Weights of a small image super-resolution model.
Model: 1.06M parameters, 32-pixel images, arch swinir, norm layernorm, activation swiglu, depths [16], widths [80].
Training: adamw at rate 0.004, 19300 steps, batches of 64.
Data: 50862 training examples, 24.3 epochs.
Rows from block 5 of a small image super-resolution model, named by matrix and row number. Rows with one number belong to one neuron. Each number is 128 + 24 x the weight over its row's rms, rounded and kept within 0 to 255. All counts start at 0. Numbers have three digits each.
After each neuron's rows are labels from the 100 images, of 14976, where the neuron reaches its largest size: "top examples" is what is common among them. Only what is clearly more common there than usual is listed. The data: aerial photos of the United States (SatlasPretrain). In brackets: how many of the 100.
# gate: MLP gate (model.blocks.5.mlp.gate.weight, 208x80), inputs 0-79
# fc1: MLP up (model.blocks.5.mlp.fc1.weight, 208x80), inputs 0-79
# fc2: MLP down (model.blocks.5.mlp.fc2.weight, 80x208, transposed), outputs 0-79

gate.186:101128140128128061148090128128137128128128128105128128128128156128128128205128128130128128128101128148128128128128189128087128128177128128128128128128128101128037128128103128128128128128107173128128128128085150111099128128054128128085128128
fc1.186:128128128128128128128128128128128128128128128128128084179128128083128128164091128128128128128128128128194128216128132128128128128128128128088128128136128128071165128091128163089128153146128128128128128128128161146128128072128128080128046128
fc2.186:128172128128128124128128159128131128089128152104128128176071128128176128128106099128128139128128128116128128098099113138102153128182125056128128128128166128164128150128078128068128134114081128099128180128128128128128128149096143155101161128
top examples: building (82)

gate.120:128128175174170128128128128130128085079128128161128104128128153128128162128128172151128082128128129128101128110089182128056128097128089125128092128128128128154128095094128102105128073090161128128128128128147128128128128128098127102091113128
fc1.120:128128128069128128128128128128128128128075128128077161128128104128128091128128114128059128128128152071128165128224128128128128128128128128084128146151128128164128089154182128128128128128128128128140091151155164128128088128128128128128128128
fc2.120:128128128128128149110116128128161128128128094128128069118128128134100104128141090115128128101128158128096128096139164139128162160128128128128141169155123168128128128128128181108128193128128128128128140070128169128128108175128172128060182128
top examples: building (87)

gate.179:132128114146128128128153113177128061090159128128128128128128128128128128092128086128128128128128128163156128147128042128128128128128205128128128128128128128092163128128112093084128084128128128128128128128172128128128128128071086128128084128
fc1.179:157128122128158128128128128128128175128128128128128154128094128128128176128128161141128128059139162128049128128130148201078099128128068128128128128128128144165114128128128128170128128128128105061128128128098128128105128128169128128128128128
fc2.179:128128110128128128152128128128128128128128128128128187128128135128128128066128128128128128128072157150128078190130128139136128128125216128128128086128098128128128128128128135128128096091130198128080128128051128121128128128128128128145117107
top examples: building (85)

gate.26:128128113128128248128128128128128102128128128128128128128128128169128057038128082170128184090176128128128108128110128171128128128128128128128128128128128128128128128128163128128128128128128128128128128153128128128128128135128128128104140128
fc1.26:145242128128128128128128082128128128128165128128128128128165128049128171186128128128128128128169128128128145128158080128128128177128128192128128128128128128128128095128128128128120158128128142128128128128121128092128128128128128128161128128
fc2.26:128128128129128128128128128050056128128128128128128128128128140128128128128128168134128128097064128128076128128128128128128128128128128128128128128181128128128128128128128196128128128138128210128128128128128212128128128128128128176128128169
top examples: building (67)

gate.11:128128128128128128128128128128215128128128128128128128128128128128128128128128128128128128128128128128128128128128128128128128255128128128128128128128128128128128000128128128128128128128128128128128128128092128128128128128160128128128128128
fc1.11:128096128128063128128128128128128128128128128128126128128101128128128128128128128128128128128128128215128128128238128128109128083128128128128128128169128128213128196128128128128128194128128128128128128128128128128128128128128128128128128128
fc2.11:128128128128128128128128128128128128128128128128128128128128128128128128128128128000128128128128128128128128128128048128128128128128128128128128128128128128128128128128128128128128128128128128128128128128128128128128128128005128128128128128
top examples: building (67)

gate.84:052128128128128060128128128132179128120128128128128128128128156128128128128183194128128128128120078128128128128128128128128128128128128128128128128128128128128062152128128128128128128139128128128128128128175128051174128182128128128064128144
fc1.84:128128158114128155128171148128128128128128128128128128097128128128128128128128134190128128128128128128116128149114128128128204128128128098155128128182128107128153128128133211142128199128128091077128128128128128128128190128128172128128128070
fc2.84:128128128217128128128128164081144128128128166128128128128128128128128090128133073128128128128128049128128128170128174128128169128096199128181085128128128128128160128128128128128128128128128098128128128128181128128128128128128128166128128128
top examples: building (79)

gate.109:128128174128128117178166128083128128117128100128128128128128128128069128128155128128128128128128128128169084128151128127128128128128128128092128128128128191128144106045122128080128128171128128128128128128182128128036128128128128128128128128
fc1.109:128128128178155068128128128140128128169128128128128128158071128072128128128128128128128128128128128128101128128128091128007100084128128128166128128128128128128088128128128069128128128104128128128128128128128128128128166164128128128128158128
fc2.109:128158128073128128128128183128128092128128128128128128128128166077128128157128128128128097128128128178128128128015128128128128169128136128128073128161093128128178128082128128128128128128128128128128158128128128128128128128087128128128079128
top examples: building (100)

gate.61:128119107136077128128128132128128128128169128128141128128128128128128128128128100110147128182128128128144128128128079128128128157128166128128143128079128128073206206071128122128128128128128128183128128128128128128159128128100128128073075128
fc1.61:046128102128128128128128104128128128128176128128128128128128128128096128128128076141183128128128128137148128128128076128196056208128179128133126128128128128095121174128128128128128128128128128128128128128128177128128128128094128128111128128
fc2.61:128128128128128128128128128128128128128128113128128128128128128128128128128128082128128128128128128128128128019128225128128128128128128128128255128128128128128128128128128128128128128128128184128128128128128128128128128128128128128128128156
top examples: building (92)

gate.184:128128128128128128128128128128128128128128128128128128128021128037128128128128128128128128128128128128128128128128128128128128128128128128128128128128128128128128200128128128128128128128128128128128128128128128128128128128128128128000128128
fc1.184:128128128128128128148128128128146128128128128128128255128128128128128128128128128128128128128128175043128128128128097128128128184128128128128044128128128128128128128128105128128128128128128128128128128128128128128128128128128128128128128128
fc2.184:128128128128128128128128128128128128128128128128128128128128128128128128128128000128128128128128128128128128128128128128128128128128128128128128128128128128128128128128128128128128128128128128128128128128128128128128128128128128128128128128
top examples: building (68)

gate.167:128128128118122128128193128174128128128128082128128041128128153128128154128128139128153128153084081128128128128128095128065128156102128128118128128095128154138128128084129128128128128094128128128128128187128102128177149164109128128085128097
fc1.167:128128128140128128128128095057128142128185128097128128103099128128128128128128128159128128151128128128128128128128128160182128174128128128128054128128128104215118128140128136134055148153128128125128128128111172128146128128103168128128164128
fc2.167:128128128128128078128128128174168128128134128128128094118085128178158144128128076128157128163142122128128128087119086128128128181159128128140158136128150121111128128082128128128145128128079095058128128128098055128128128128128128128128113091
top examples: building (77)

gate.96:128128128111115187082172128128128090124128128128128128128128141100128128160128117123128128128128128128082157128128083128088128146148128128084157184195091087128128128128128097110072182185128128088128128128128162128128128128147128128128128128
fc1.96:167128128094128128123128128128128128128128161128121140128128128128092128128128128128128128097128128167128191128127128128128128171128128075128192128177128128128128180128128079128094128128134128128065128128128206128168128111128064128128095128
fc2.96:128128128128128128172128103166094128128128128128128128128128096128128128128128128128128128128094055128197128128128131128128133128128128128070128128038172170128128128108105086148128080099128128128128128128110128128128128128202093128128128128
top examples: building (92)

gate.173:061128128178128128128128169128128128128128128128128128128128128128128128128128096128128128058128128128128128128128128207128128128128128128093128128128128128128187128036128088061128051128128128128128128143128128128128128128128128128128128128
fc1.173:128128073128128128128089128128098128128128128128128128128128128128161128185128178101128128128128128128128128161128093128157128128202128128091128128128128128128196128128177152188128128128186082188128128128128128128128128142128128076128128128
fc2.173:085128169128128128128128128128128204128128128128128128140128128128128128128128128128128128128070128128128128128128192128099128128128128128128165128128128062128030128128128128128128128128128180128128128128128128128128128128128128128212128183
top examples: building (86)

gate.124:093111227128128128058128128074128128128128128128128122128128128113128086128128128147128128149100162128128068128128128128090128128128116083169128128128128128128128128128128128128128115164155128106093128104128171128140187179128128128155128128
fc1.124:128128128057166128128128128128170128076128128048071128128136128084156128185128128128111128128128076164128128128128128128128128128135153109128128128128128128128128078090128128102128128128128128128128167128180128128128128128128128128194128158
fc2.124:128128128128181128128128128124128128128128128128128128128128137077128128128228128128128128128128128128128128238128128128132150128128128128128119128128128128107128128131128093128128095128128066085163128128128123192128092128128128128128128180
top examples: building (68)

gate.182:128128128128128128092128128128128128128128128128128128128072128128128128128128099128186128052128129128128128128128128128047128221128128128128128128128128128128056128128128128128128128128128128055128128128128072128128128128128128128075128128
fc1.182:128128172128172128128128128128128128128128128128123128128128108128186128128128129128128128128128128128128128183176128128128128065128128128128128121128128128189164128099214128128128128128128078128128128128128128128128152128128187128224128119
fc2.182:128128128107128144128173128128128128128083128128128128145128128161128086070128128128128175128079112128155128128128062128128128106146099128128164128128128214174099128128096128128128128128152124128051167128128128128128128128077128128128128128
top examples: building (84)

gate.188:128072205128128128128183108128193128128167128128128144128128128128128128128128128128178143128128128128128190110128075128128128128081149128128085128128128096066189105128128120128128128128075128128128128128119134128128128128128128159128105128
fc1.188:128128128128079205133128128128174128168061128128128128128144128120069128128128128147057128078128128128095128128128128180128128083128128128128094128128128128128128180128128128128128128145145177128101128128070128128128128128128128128128128092
fc2.188:128128128128128128148189128128128128052128128128128139128128128174128128138128220128128128128065128128128128128128073128135128128136128062085098128128128128128128128128124128128152128128128128128128128128128128095128128128142128128170041128
top examples: building (87)

gate.25:161081112128128128128128128128128128128107128128182083128128171128128128128128128113128128128128036094128128128128059128128128128128128128058128128070128143128128128128128128128128128128190128128128128128128128075128128128204128128128128128
fc1.25:161128062148128128128068128128128128128065128128128120128128131128128158128128128128043128128128091080128128128128128061128128128128128128128101128053128128128128072128128128128128128128200128094128128128128128106128128128128128128128128128
fc2.25:128128171128128181099128128062082128128128154128128162128128095128128128128213128128128128128128184128055158128128201128128128128128128128149128128151128128128128128128128128128128128128128128128112128128128128169128128049128128128128128128
top examples: crop field (26)

gate.85:128084128073128128128128128164128083147101128128128128128128128082128159207055122109128128128128114128128137166112128090128128128128128157121162128181128152128128128128081128128128128116128128137085074128080110099128147128128132128128128085
fc1.85:128128128128128144177128128088128128128152128128128128086050128128128128096128179153083107128171128075128128106128128128128128128128098128128128128128128070128070128128200128128124184128128128096160128128128128162166128128128128128128161128
fc2.85:128128128115098128128128159154128059128128128128099147099072146128182128128088128114128128128128088128076128156128106128107090128138083128114141128176095175128128128128128107128128128128128141148128128128056128171128128161106128128185128128
top examples: building (94)

gate.99:128128128056128128128128128128128128085128128128128128128158171128128182128128128128128128098128128128128145202128128128091128128174128128128128128128128128128128128128128105089128068128096128128092095101188124128114128128128224128128106128
fc1.99:128128128128115074175128128128128128128139128128128128128128128128128174128156128128141128128181089198069128128128128128128101128168128128128176128128128100128128128128128100128126128118075078128128128222128099128085128128156128128128100124
fc2.99:129202129128128128152128128050128128128183128128128128128128116141128128128073128145128128128128128128128066152097101128144074128114128128128114128128128128128089128161128128133128134107128085120114128128078166044128128128128128117128093128
top examples: building (84)

gate.149:128074128128152101089128128128168128128128128128128128128133128099128128231128128099128128128128128138128128128128119099128128120093128128128193128089128175128128177076128128091128128150128128128128128128076128058128128168128128128128128128
fc1.149:150078085128128128128128128069128128128128128128136173128112128189128128128128128128128128128128081162128128132173128040128128067128128128128128128128128128128100128128128128128128128128128128128131128128095128065128128145128128053086128161
fc2.149:191128129139128128118128128128128157128128153128128113128128128157180184128163205184128128128128128128049128128128157109128084128128070128128128128128128126152128123128095128116128128128155128128133128165161128128128128094172128128111172128
top examples: building (92)

gate.48:128128128157128128128128128111128160123128128128156096128128154128128128128089128128128128128086152128128128128128128087128128128111191128052148128084128169128128128091128128073128128128128159163128063077128128102128128128128106128080086073
fc1.48:128128087058087128168160158128053151128104128153128128185128095128128121128052128128128128161116128089128128128128128087128128153128128128128128128128118084128128128081159128145128128150162100128128119128164171128131128128128128128128112128
fc2.48:128046128128128125128159108128179205128123159128128128160072152131128121128155070128128144128098128151128128095128162128128128101128128128117128089102182100128128128150128128110163160154128149128123119119128128139091130128128128128111173154
top examples: building (98)

gate.203:142117188128128132128128128156128088128180128170128092128128147128128128172136128149128128128128128128128128062067181094081128128128128144128128128128128079190128128128084128080135128086128128128128102128128128128128128095128128128076128128
fc1.203:128128116164074118183128128128128128128084128128128200128128081128128128128094167128128128128128082128128128182128128128128128096128128128128128128128128128064128128083128101181128128128180152128128167128128128128156143170128081151128128102
fc2.203:164128128192128128128128128128128128144139128128128128128128213128128128128128128128128143128128128128128128128073128128091128128128128128104128081071128199128128128128128076128128128128147162128128128128128042128128128128128064128128128088
top examples: building (87)

gate.162:128056128128128072128152134128153128128128128188096181128128128128128128128128128128128128128128128094128094041128148128141159128118098128128128128128152128128128080116112111128128078128128152128100096128168142128095128128183111153167128128
fc1.162:127062089109099128128163128128128123128136128128128138128128139156128128128179099128168090128128141115128128093064118144128128128128128128128128159128128128128128112128128053164087128045166128128122128128128084185128128128128128128155128124
fc2.162:179128128151128128128128128128128128128146128128128083163128128092128128087128139128128128128087128122088128216093128128128093153160128128128050152128089128128128096152109081119079128128128128128112128123128149100128128128128172161087128128
top examples: building (87)

gate.137:128128128192128087128128128098163128093182128058128128128128128128128128128128128128128128128128128128128128128128128128128128128205128070128128128128128128128128216128128128122069196128128128128095128128169128128128161128128128128128128128
fc1.137:128128128128128128128128128128198128128128128042128073128128128128128128128128128113128149128079128128128090165128128128128128128237136078128128128128128128128128128128128128128063128128128194128128128128128128099107150128128128128132128128
fc2.137:128128128128128086128128128128128128128128160128128128128128128128128128128128128128128128128128128128128128128181002128128128128128128128128128128128128128128128128128128128128170128100032128128128128128128128128128128128128128128078098225
top examples: building (85)

gate.170:128128128128128183128128159167115128108105128128128064128128128128097128128128152128146165089149128104128176128173112168128128143128128128128128138128128128128151096128155154128128128165128072128147128058141128128085128128128128125128102040
fc1.170:128128120128128128100128059128128128151195128109128178085100101128154128128128128128128128150128128128128128128128128105128068128195128128091128067128197128128098128128105103128116153128128138128149128144128128163172128128128104128083128128
fc2.170:164128128128128128128174104086079133128142128128128112128128132161128128128128128128146128128090128128095128167128128128128128121074181128128080128108128051128127128087182128128128181128128053128128128128128128084155128128128128128128084128
top examples: building (70)

gate.197:128128128128080128206128205128128128128128128128128128128128142128085128128128128061197128128128109128128128128128128128128128128128128128128100128048128128128083107128128128128128128128128128128079128128128056128128128128128128128128128180
fc1.197:098128128128128069128128128128128128128128128128128128149063172149128128128128128128128143128128128128128212161128128105128128128128128128095064128113128128128128128160128128128128169078038128128128128128128068128128128069128128128128128128
fc2.197:217128128092128128128128128128128128128128128128128128164128073082128128128128128128128128128128128128128128128073128128128128128128128128128128049128222128128128128128128128128128128069128128128128128128128128128128128128128128128128219156
top examples: building (93)

gate.142:128128151089190128128128128113128128128128128128128128128128128128130128128128184128104128128165136081128128039076188095082128128128128074128128128128141128059128128128151128128128128128128128128099128128128128163128128128134128128076128172
fc1.142:128128154134178128048128199128128172128128128128117117128074128128128128128128128123128169128147128082128131128096158128044128128128070107158128128128128128128128128128128197128157128128128128128112108128128130128108128128128132128096128157
fc2.142:128128128128128128128128128170064128128128128128128128128163082128128128161128128128128056128128193103112075077128128128128126128128128128128128149171128128059128128128105128128064128128142128128128082128142126128128128128128128128128128051
top examples: building (69)

gate.107:128175128128197128128054066128128128128128128128128088128128148128128128146128105128128128079128081184169128163128128128128128089129112185128128128160128128086091177128128128128128128147128128128128154131121128128128128128099128128084161128
fc1.107:128077090128078128128179128128128082128128128128128128128088128128128128128128128128178128147128150098128128124128128156128128169128128128128128108057128128098197128128095051128128128078128128128136128128128081181128128128128128128152128143
fc2.107:128128077146128106128127128100170069128111068128128128100128165128115141128078109128128128128147128128128128160177128128128128095128128128128181158200128128128128158128132128169128128148128128128152072128128210128128128141128128126128128128
top examples: building (76)