config.toml
train_examples = 50862
rotation_deg = 10
color_jitter = 0.1
task = "super_resolution"
scale = 4
norm_position = "pre"
hidden_act = "swiglu"
fused_qkv = false
widths = [80]
learning_rate = 0.004
max_steps = 19300
lr_schedule = "wsd"
decay_fraction = 0.4
warmup_steps = 570
Rows from block 12 of a small image super-resolution model, named by matrix and row number. Rows with one number belong to one neuron. Each number is 500 + 25 x the weight over its row's rms, rounded and kept within 0 to 999. All counts start at 0. Numbers have three digits each. After the name is the row's rms in percent of the matrix's.
After each neuron's rows are labels from the 100 images, of 14976, where the neuron reaches its largest size: "patch colour" is the nearest of a few named colours to the mean colour under the peak; "strongest on" is what is common among them. Only what is clearly more common there than usual is listed. The data: aerial photos of the United States (SatlasPretrain).
# gate: MLP gate (model.blocks.12.mlp.gate.weight, 208x80), inputs 0-79
# fc1: MLP up (model.blocks.12.mlp.fc1.weight, 208x80), inputs 0-79
# fc2: MLP down (model.blocks.12.mlp.fc2.weight, 80x208, transposed), outputs 0-79

gate.143 127:500544473467500530500449488516500465502474500526520500514518500483471451500518468500544500500468535531500500527500500499500476527473511551542470500523500500492444520500510500500500500500467441500452461515482483472500500500450545500478534500
fc1.143 114:504506530480500482468444535541500434500472500538500500500500500487515459482560500494500500452500500541500506500500511533541512526500500526515475500500467468500500500475438500495500535500451492504534498500500513500466500483453500500500531555
fc2.143 108:468500500477500500500504542467464512500527481442500500500505500465487484541472445500500503478473500450500500500532419537468500547500525482503523500500526500467445508500500500509500484500470500527494546449526500500500500500476506500467481530
patch colour: brown
strongest on: building

gate.41 098:500500500500500546500500447500475536500500469500513500500500557500500500500500500578500500500465585500500435500500500462500500500500500500465500500500500500500500500500500413500500500500500507500478500500500455455500481500500435477500500500
fc1.41 115:500473500500500500500500500511413500500500475500500500500571556555500450500500500500512500500457500464500484524563500500500500500467500533479500500473520465500450500500500512500473500464490500500459500500474451500480483500451494462500500500
fc2.41 104:485521500500532548500500500503438500500523544490503444500527456500500504532500500500525500500474510459472500504500500500500500550416517500489500500449515500500500500500574500500500546504500500500544500500500464500500446500500471500540500500
patch colour: pink
strongest on: building

gate.26 099:527500500544488500500500439509500500500488500500500500488555500528509500500500488531460451554593525500500500520508473463500486510500486523500531500515548462519500487500532500500500500500536462500500453552516526500507465514500500487500500543
fc1.26 097:475500500459512461500500578477523500477515500500500500504500500500500500500476514480531563452429500500500516500489526558539518480500522467500468500500456527500500510500462510500500500500500500500500539454480494500500536477500463526500445500
fc2.26 094:450500500500500500500500500500500518500500428500500456500500590500488519500526493500500497500500535461477479571461500500500500520471540500489499573482553490522500501500526439529488500504509473500526489500500488500500494500527500500516500513
patch colour: pink
strongest on: building

gate.128 111:484500500524460533539500443500500500500500492489500500440523525500549500500500502500500473537544500500500500500500500457500500500500500500451500500500500500500482529500500500500466498445453591500500484565476500453500537500500500500533500478
fc1.128 110:500500526472517436459500500549500500500500494539500500500500500458500500451500531500531496465500500475500500500580564540514513500500500500500498500500500500543500433473500500500511500500500500500500474500418455500464500500500500500500500500
fc2.128 108:468500444571489592500500461473430500500500456500500500471500500500500438500500534500500481500488560500500500556458500500500500513500500500500500500500500544485500505463515498500520524500491536500500500535500500500500524500500500500500500490
patch colour: pink
strongest on: building

gate.184 100:500500500500500500500500500500565500500500451500537500500467500500500500500563596500500545532500500500500500500500500500500500461500500500500500543500500500500519515500500500500500500500500500500500500500500503500500500456621481500561500492
fc1.184 110:500500500500456500479459500500500500529500500477500500548563537500500500457465551500500559500500500435500500500500500500474500536500500500500500455500500500500500500500500500500460597469500500500500500500500500500481500500480424500518500470
fc2.184 131:439500500500500500500496520463514453494500500500434430518500500477523418514500500500500500513471500500465500513500500500500523443469500500500500500500479500586500544466500500500500500500470536458500500501500500500500460500490500500529500500
patch colour: pink
strongest on: building

gate.119 129:524478500542500500472529447534474500501500500509500517437449500465500526549500500500500500530500500500475500500540442480500471500500500500500479500500500500522526500500439500500500557517500472500510500553500575500532508477500500500538490477
fc1.119 110:540527500471555487456500500500500552500500500500500500500533500500427427500500475512500500430500500500515520500500500565500500528500500500485500500503522513500500433520500500464500500536529500500536553500500500511500500500500500500450500500
fc2.119 109:500500500561441500500429500520500500500500459500500455500500525470461500500457520500500500500479523535500500549473500448500500500463483500500542536500548500500500500500500500500500500500500500500467460590500500522500459500500508500516504500
patch colour: pink
strongest on: building

gate.101 127:500560500532481444519500500500545500500500500500500507449478500500500533472500467500500487500564500538482500500500500500500500500486440557500500506521500501500461500500500548510500515500462500506533500522465480500461550500500562476500448500
fc1.101 124:500500500464496523527500458500453500524457489486580500472497518500500500500500500500508500539521526559500500494500452436500484557536500500500507500559500528453500500502500489448513500500508500558500499500500509500487514500481529500491470490
fc2.101 115:493500522473500455501500532460500483477500507521511500500451486479500505500500486456547500500500492521500468451510452528500500463500500500500436529500500500500527500500463500500500450500542423484474523500479510500500500500500500500556500568
patch colour: pink
strongest on: building

gate.20 126:481500500500500500545451472500489500500521500484500500500529500601444467500500523552500500500500452574500465549500500464499500500500485500500510500500525500500472500500500500500500500500424500500500500500547500500500500500500534471474500500
fc1.20 105:500500436500496500525462500500546500499500500500500500500500500500521523500437526500501500500500500441500500500500500479552500500500500500500420491500500500500526500500500583500500539500500500500444500508500500489500432500500526500512500571
fc2.20 108:544536453500500500500500542506500565500500464500500500500500500500500500496469500500500500470500519500440500500500545534460500525500456500500529500500500576500500500500500480410500500497500500500433557500500476500500500500500500509503500479
patch colour: pink
strongest on: building

gate.176 083:483500500525520500500522474500500500500472500500500500490500490500508500500566500500500427542507500472437500498537500500468527500457500500500523497534500500500500500458452500571500500466500500603500500500542500500500500500500510500500500523
fc1.176 089:514500500500476501465500481500515500500500522500500500500500481507522500543533500476500448546510494500420500511515562468483500501500500570500528500538500500478500500500450500566500500500444500500500462546546527500500500500500531500500500524
fc2.176 084:558477508477530500500458479500500466500500556500500500520541446500500500500526547500500533500487492525522500483500497495500500500500500500530500442495500500520500500500526481453500500543500590471500500510500450472500510429500500500500500484
patch colour: pink
strongest on: building

gate.125 112:500500500511482472500500533500527500500500500476500568438438500500500500510513500500500500495553500500500500500500500525469500525500469500500500500586500500500500500468500500529500516500500463500500500500550542525474500496566574500500461500
fc1.125 113:500500500500452500500500500527539458500500500500500452538477500500500500545500500550500500500481500494500500500500500500500500511500500500500500500500500500519500573500500500500500569500437500549497426500553500500500500500586491478500500465
fc2.125 107:500500500472497500500500500543453520495542533467500500500500478500500542500500477500500500500445500481554500542477497500500500500500500476500500500500500500500500388494500439500500500500522510500500526493500438520500500470500500500500579500
patch colour: pink
strongest on: building

gate.53 108:554500525518519540500500492461490500500549451457500500420500527500500538500537520500521500500500500500500500600500496520500500500500491500500500524500500500500536500500581526500500500500500500473500500500500500523500544500500500500500452500
fc1.53 099:500500500500500500500500500500542480500500500539392500500459500500500500500500494426500516500569491568500500500500500500500500500595513497500500500500500500500500500500500560500500500500500500500500500500500536506439500500500500500500500500
fc2.53 130:509500455500479500500500500428460494502450441500500532500500509537500500500500508500500500500531500500482500548445500500500500500500500500547518470500500500500500500423522500500528500568513499500500500535471511471500563500517500500500447500
patch colour: pink
strongest on: building

gate.65 134:488496522427500500500500525500539500500427500558494514500500526500500500555506500515466500500500500556469438531450500500500500486486495500500500479515500500518447500492500500528500500500500551500470500499500500460421500500500500500500500500
fc1.65 110:500500453500500500457488500500516500500500500546523500500485500500500500500500552564481445489500529500500500485500500500442560469500500500500579500500475500551500500476500500500546500456500500500550471500481500500430523500500500510500500500
fc2.65 135:556500439549477512500512487497500513500500500488500500506548477464500500500500565500541561469500500531500521568500490500466500500500500500497556480500500500500500500477500497500500500500500563531500537500500500500500500500500500553500544453
patch colour: brown; black
strongest on: building

gate.197 124:544438500473500493500500558534500500500500500550483469500500500500566500500488524535472500448500495505460500500500500500500500500500500500546500451520426444503500493458500500500500500500526456500500500500542545500500522500500470500500473500
fc1.197 136:532500500496500500466438482500500500529500500498500397500463500541500500509500500579479500500453466537500500500448520467500500500498500495500500500500490496519492496499521510500569500491500500500500500452546500500500500480500500500452500524
fc2.197 127:432500477515500500500500500500470500514500500488500500500500469471500455441500491500500519464476500499500556517500500500474500500500531500500500461548570502518500451463500500545469500522457500500500549500500500543500500551500500500500560500
patch colour: brown
strongest on: building

gate.159 108:552500529500483500483529545500500500500435500500500523466440494500500480506500534500445532500571500500469500500500521544535540500536501500530500451521500500500500500500500522497544500524500500500480500500530565500450511500500489500500500517
fc1.159 111:511500496509500500500500556471504522464472500469504500466476500500500500500459510531428540428550500452500506500531500543507500488500486433507500500500484500531500452474500511498523500500509500500500529500549525500486482500500537540471493514
fc2.159 080:495500500500500500500500500500541500500500604500500491500500379483471500500511495500500500500539500500500500523468500500500500500500431500475500541500539500500500500504453468558500500471500471500500500500500500500500540500500500500500495500
patch colour: black
strongest on: crop field

gate.100 140:500500473479431500512500452500500480575505458475524519478500500487500512500500500500492500500538535519520511500482500500532500521503500516521500507562500522501462553541452458500518500500462527522482500532500521470473532500464500547500500500
fc1.100 105:523501485509453500500500500484558500516584500495500555457500500500554500500500475500523500547549500523527540454468500515500500520485500500500469522530507500476500500500500500500500500500416500500512470452500500500482500500500490500541500500
fc2.100 140:463464545472541500500552500511526500452500548534500500516500489500503518549467555500487500485502500500500447459516500520500500463500514500500484471484471510532500482478502488496500456500500502500500516500463534449500430465517518500518479515
patch colour: pink
strongest on: building

gate.69 112:500500435542500500500500478500572460545500500500500500500500500500500500500500526500500500500500500546500500500500500500500602431500462560500500500500500500425500500500500500500500500500500500500500500500500500500500500500500500444500500554
fc1.69 103:500500500505500500500500500500500500448500500500500477500500500500500500500500463477500360517529475500500410526500500562500500500471500534500500500500500500445500500474500500500500500500500500500443500500500500500515500500500500500461500500
fc2.69 072:500500500423500500500500500415500574500500440500500500500500450500500500500500500500500500500500500500500500500500500455500500500500500500500500424500500569500500500500500500500500460500500500500572424500500500500500500500500500500500500500
patch colour: grey
strongest on: building

gate.168 108:500500500500500500500531500500500500534500500500383522500500500430500500500500479500500500500500500500517500500500500500462500552425500500438500500500537500500500500500500470500500500500478500500517397500500500500500500500500500500526490500
fc1.168 114:500500463500500500500500500500549500568500500500500473500581500500500500500500524500500500500476575500500500500500500500500533525450483522500492440528500462500500500500500500570500500500500500481500500500534500500500543500500533500585500500
fc2.168 090:500464500500500500500500484454500500500500500500500500500500453537500500500500500500442500536500500500500500427500500438500500500500529500500454500500500500500500500500500500500500500500500627500554482500500500500500500500500500500500509580
patch colour: pink
strongest on: building

gate.123 092:500512537451500500500500500500564500500554500500500500500500500500500500589500500500500500500552500532500500500500500500454500500500500500500500464500500500526500500500500500500500557500500436500532500500539500500500545503500547500597500500
fc1.123 105:500500468557500500480500500500535500500500500500500537500445510569447500500500500500500500500459462500500500500500500476568500500500500500500469500500500500500500500500484500500500500500500500500518500500425500580500500455500463500500416500
fc2.123 081:500500489500500500500453500500500500500500415500500500468500543544500500500500500500500500500509500545519500377500500500500500500515500500500531406500441500500500500500500500500500500498500500494500500500500500500500493500500500500500535555
patch colour: pink
strongest on: building

gate.201 122:500472500504464500529469414494500500508500493491541500500500539467500457500500500488432500542521480516514487500456500425500447500500500510500509445500500500520476514500491500500500477484500500509500475500500556454500482473500465500500476500
fc1.201 128:500505456442521500515500508500500531534478500500514500527506500450500500524524500511554518458464500531500527500500500508548481515500534526530510466500453500526523520530500563500500513466500549500500537500474533500470500500500532500440500475
fc2.201 144:500526502560467559500515467517500500507500490540500489500526506503515500537544500500527506509500500500518467554477500476525490505471477507495533527519500509500500549500500500550500523529480462473521477500534500500500537481542500500541500419
patch colour: pink; white
strongest on: building

gate.38 072:500546500500500500500439500500549500540553500500485500500465500484500500500500552500500500500500448500500500526500477500500500476500376500500500500519500500500500519500500500500500500500500500498500500500500500500404500500500500500500446500
fc1.38 098:500500464500500555500500443500500500500500500500500500529500470500500439500555497538500500456500500547500500430500500500500557500500517500500500500500500494490500538500500519527500500429458500500500500500500500500500500500540521454580500500
fc2.38 090:500500500542534500500500500500500500500554532500543500500582500500500534500558448500486500479500487500500489500500500500500500550500501500457500584541500500500500500542500500500500500477500500500555545500526500500500500500500500500429500482
patch colour: pink
strongest on: building

gate.153 082:500500500500525500500500413500500500500500500500505451500559500500500500568500500500528500500457500500584500500500500500500514500391500500500500500500500500500500514500500500500500551500563500500500500500543527500500500500500500500500500500
fc1.153 070:500500500500454500500500500500500500500500500508500500500500500522500500500500467500500500500500500515500500580500500500475428500500500500500556500500500500500500500500500500500413500558500500500500500500500502500500500482500500500613500418
fc2.153 094:500500500468500500500500470500530500500486539513500500500500466540500493486500550500500500500500500500567500427500541492616542500500500500500500500500500500500500500577500500500500500500500541500500500500500474500500500543500500500500528545
patch colour: pink
strongest on: building

gate.79 158:563434494466500500514498500516546481500431497516545469530500526485469522500500512500525500485511500501526449500455500500469468473500500500500493462500500500509516477546500486500500523475500500470500532517474500500417500536509513500500500502
fc1.79 113:500500516475532542500459515500550495500500500500500458500500474500500500467509483469545480492500500500489500500438500555494522553500522500500474554500500515500500473549500500475497500500500500500556536500500500500419500500524500500451500547
fc2.79 138:477475500494520506500500523481522500483485541500500500469503448533500488514500518499480500477486500500549451492500526551564558530500478500500454517500474500522500534500457500500500436475500494489473514494534515500500515457515467548471500469
patch colour: brown; black
strongest on: building

gate.171 097:500500500508500500422500500457500500500500483500547506500500500500500570500500500560500500478500500488500549500500500495500603548500500500500500500500500500461500420500500500500529500500500500500458500563500500510500500500491500500504500493
fc1.171 106:572500500500471500500500479500543500500500500441500426411463500500500521500429500496500500535500452500550500547500500500500500500500500456500479500513500500500500500500500500500544500500500500500500500500500500500500543519500500500500446500
fc2.171 130:488500500500496500500500475500537500500500500500500500500531500444500452500500500500500500463500562613473500509500500515585482501500492500466522523500500500500500576500448500500500500503459500500478510500500500500500500500500500524505466500
patch colour: grey
strongest on: building

gate.37 100:500480490518450500506500500500500500500534500500500500500476500500500439500500500545500491500500500449500500500500500436500500500422436500457500500500482500500500437500544500500500500500500500500500403500500500500527500507460500503543476500
fc1.37 090:515406513500506500500500500496444500444483500500524472547500500500500500500500553500439531526500525451500500500500500500500500476516500500500513500463500500500500500432500500555474472500500500500506512500500500500500414500500500500500500500
fc2.37 063:500500461500500500500579553500500515500500443466500500500500564500500500500500500500490484416500500500500500500500500562500500500500500504500500500500500500443500500500500500500524500500500500500467572500422500538500537500500500500499500514
patch colour: pink; white
strongest on: building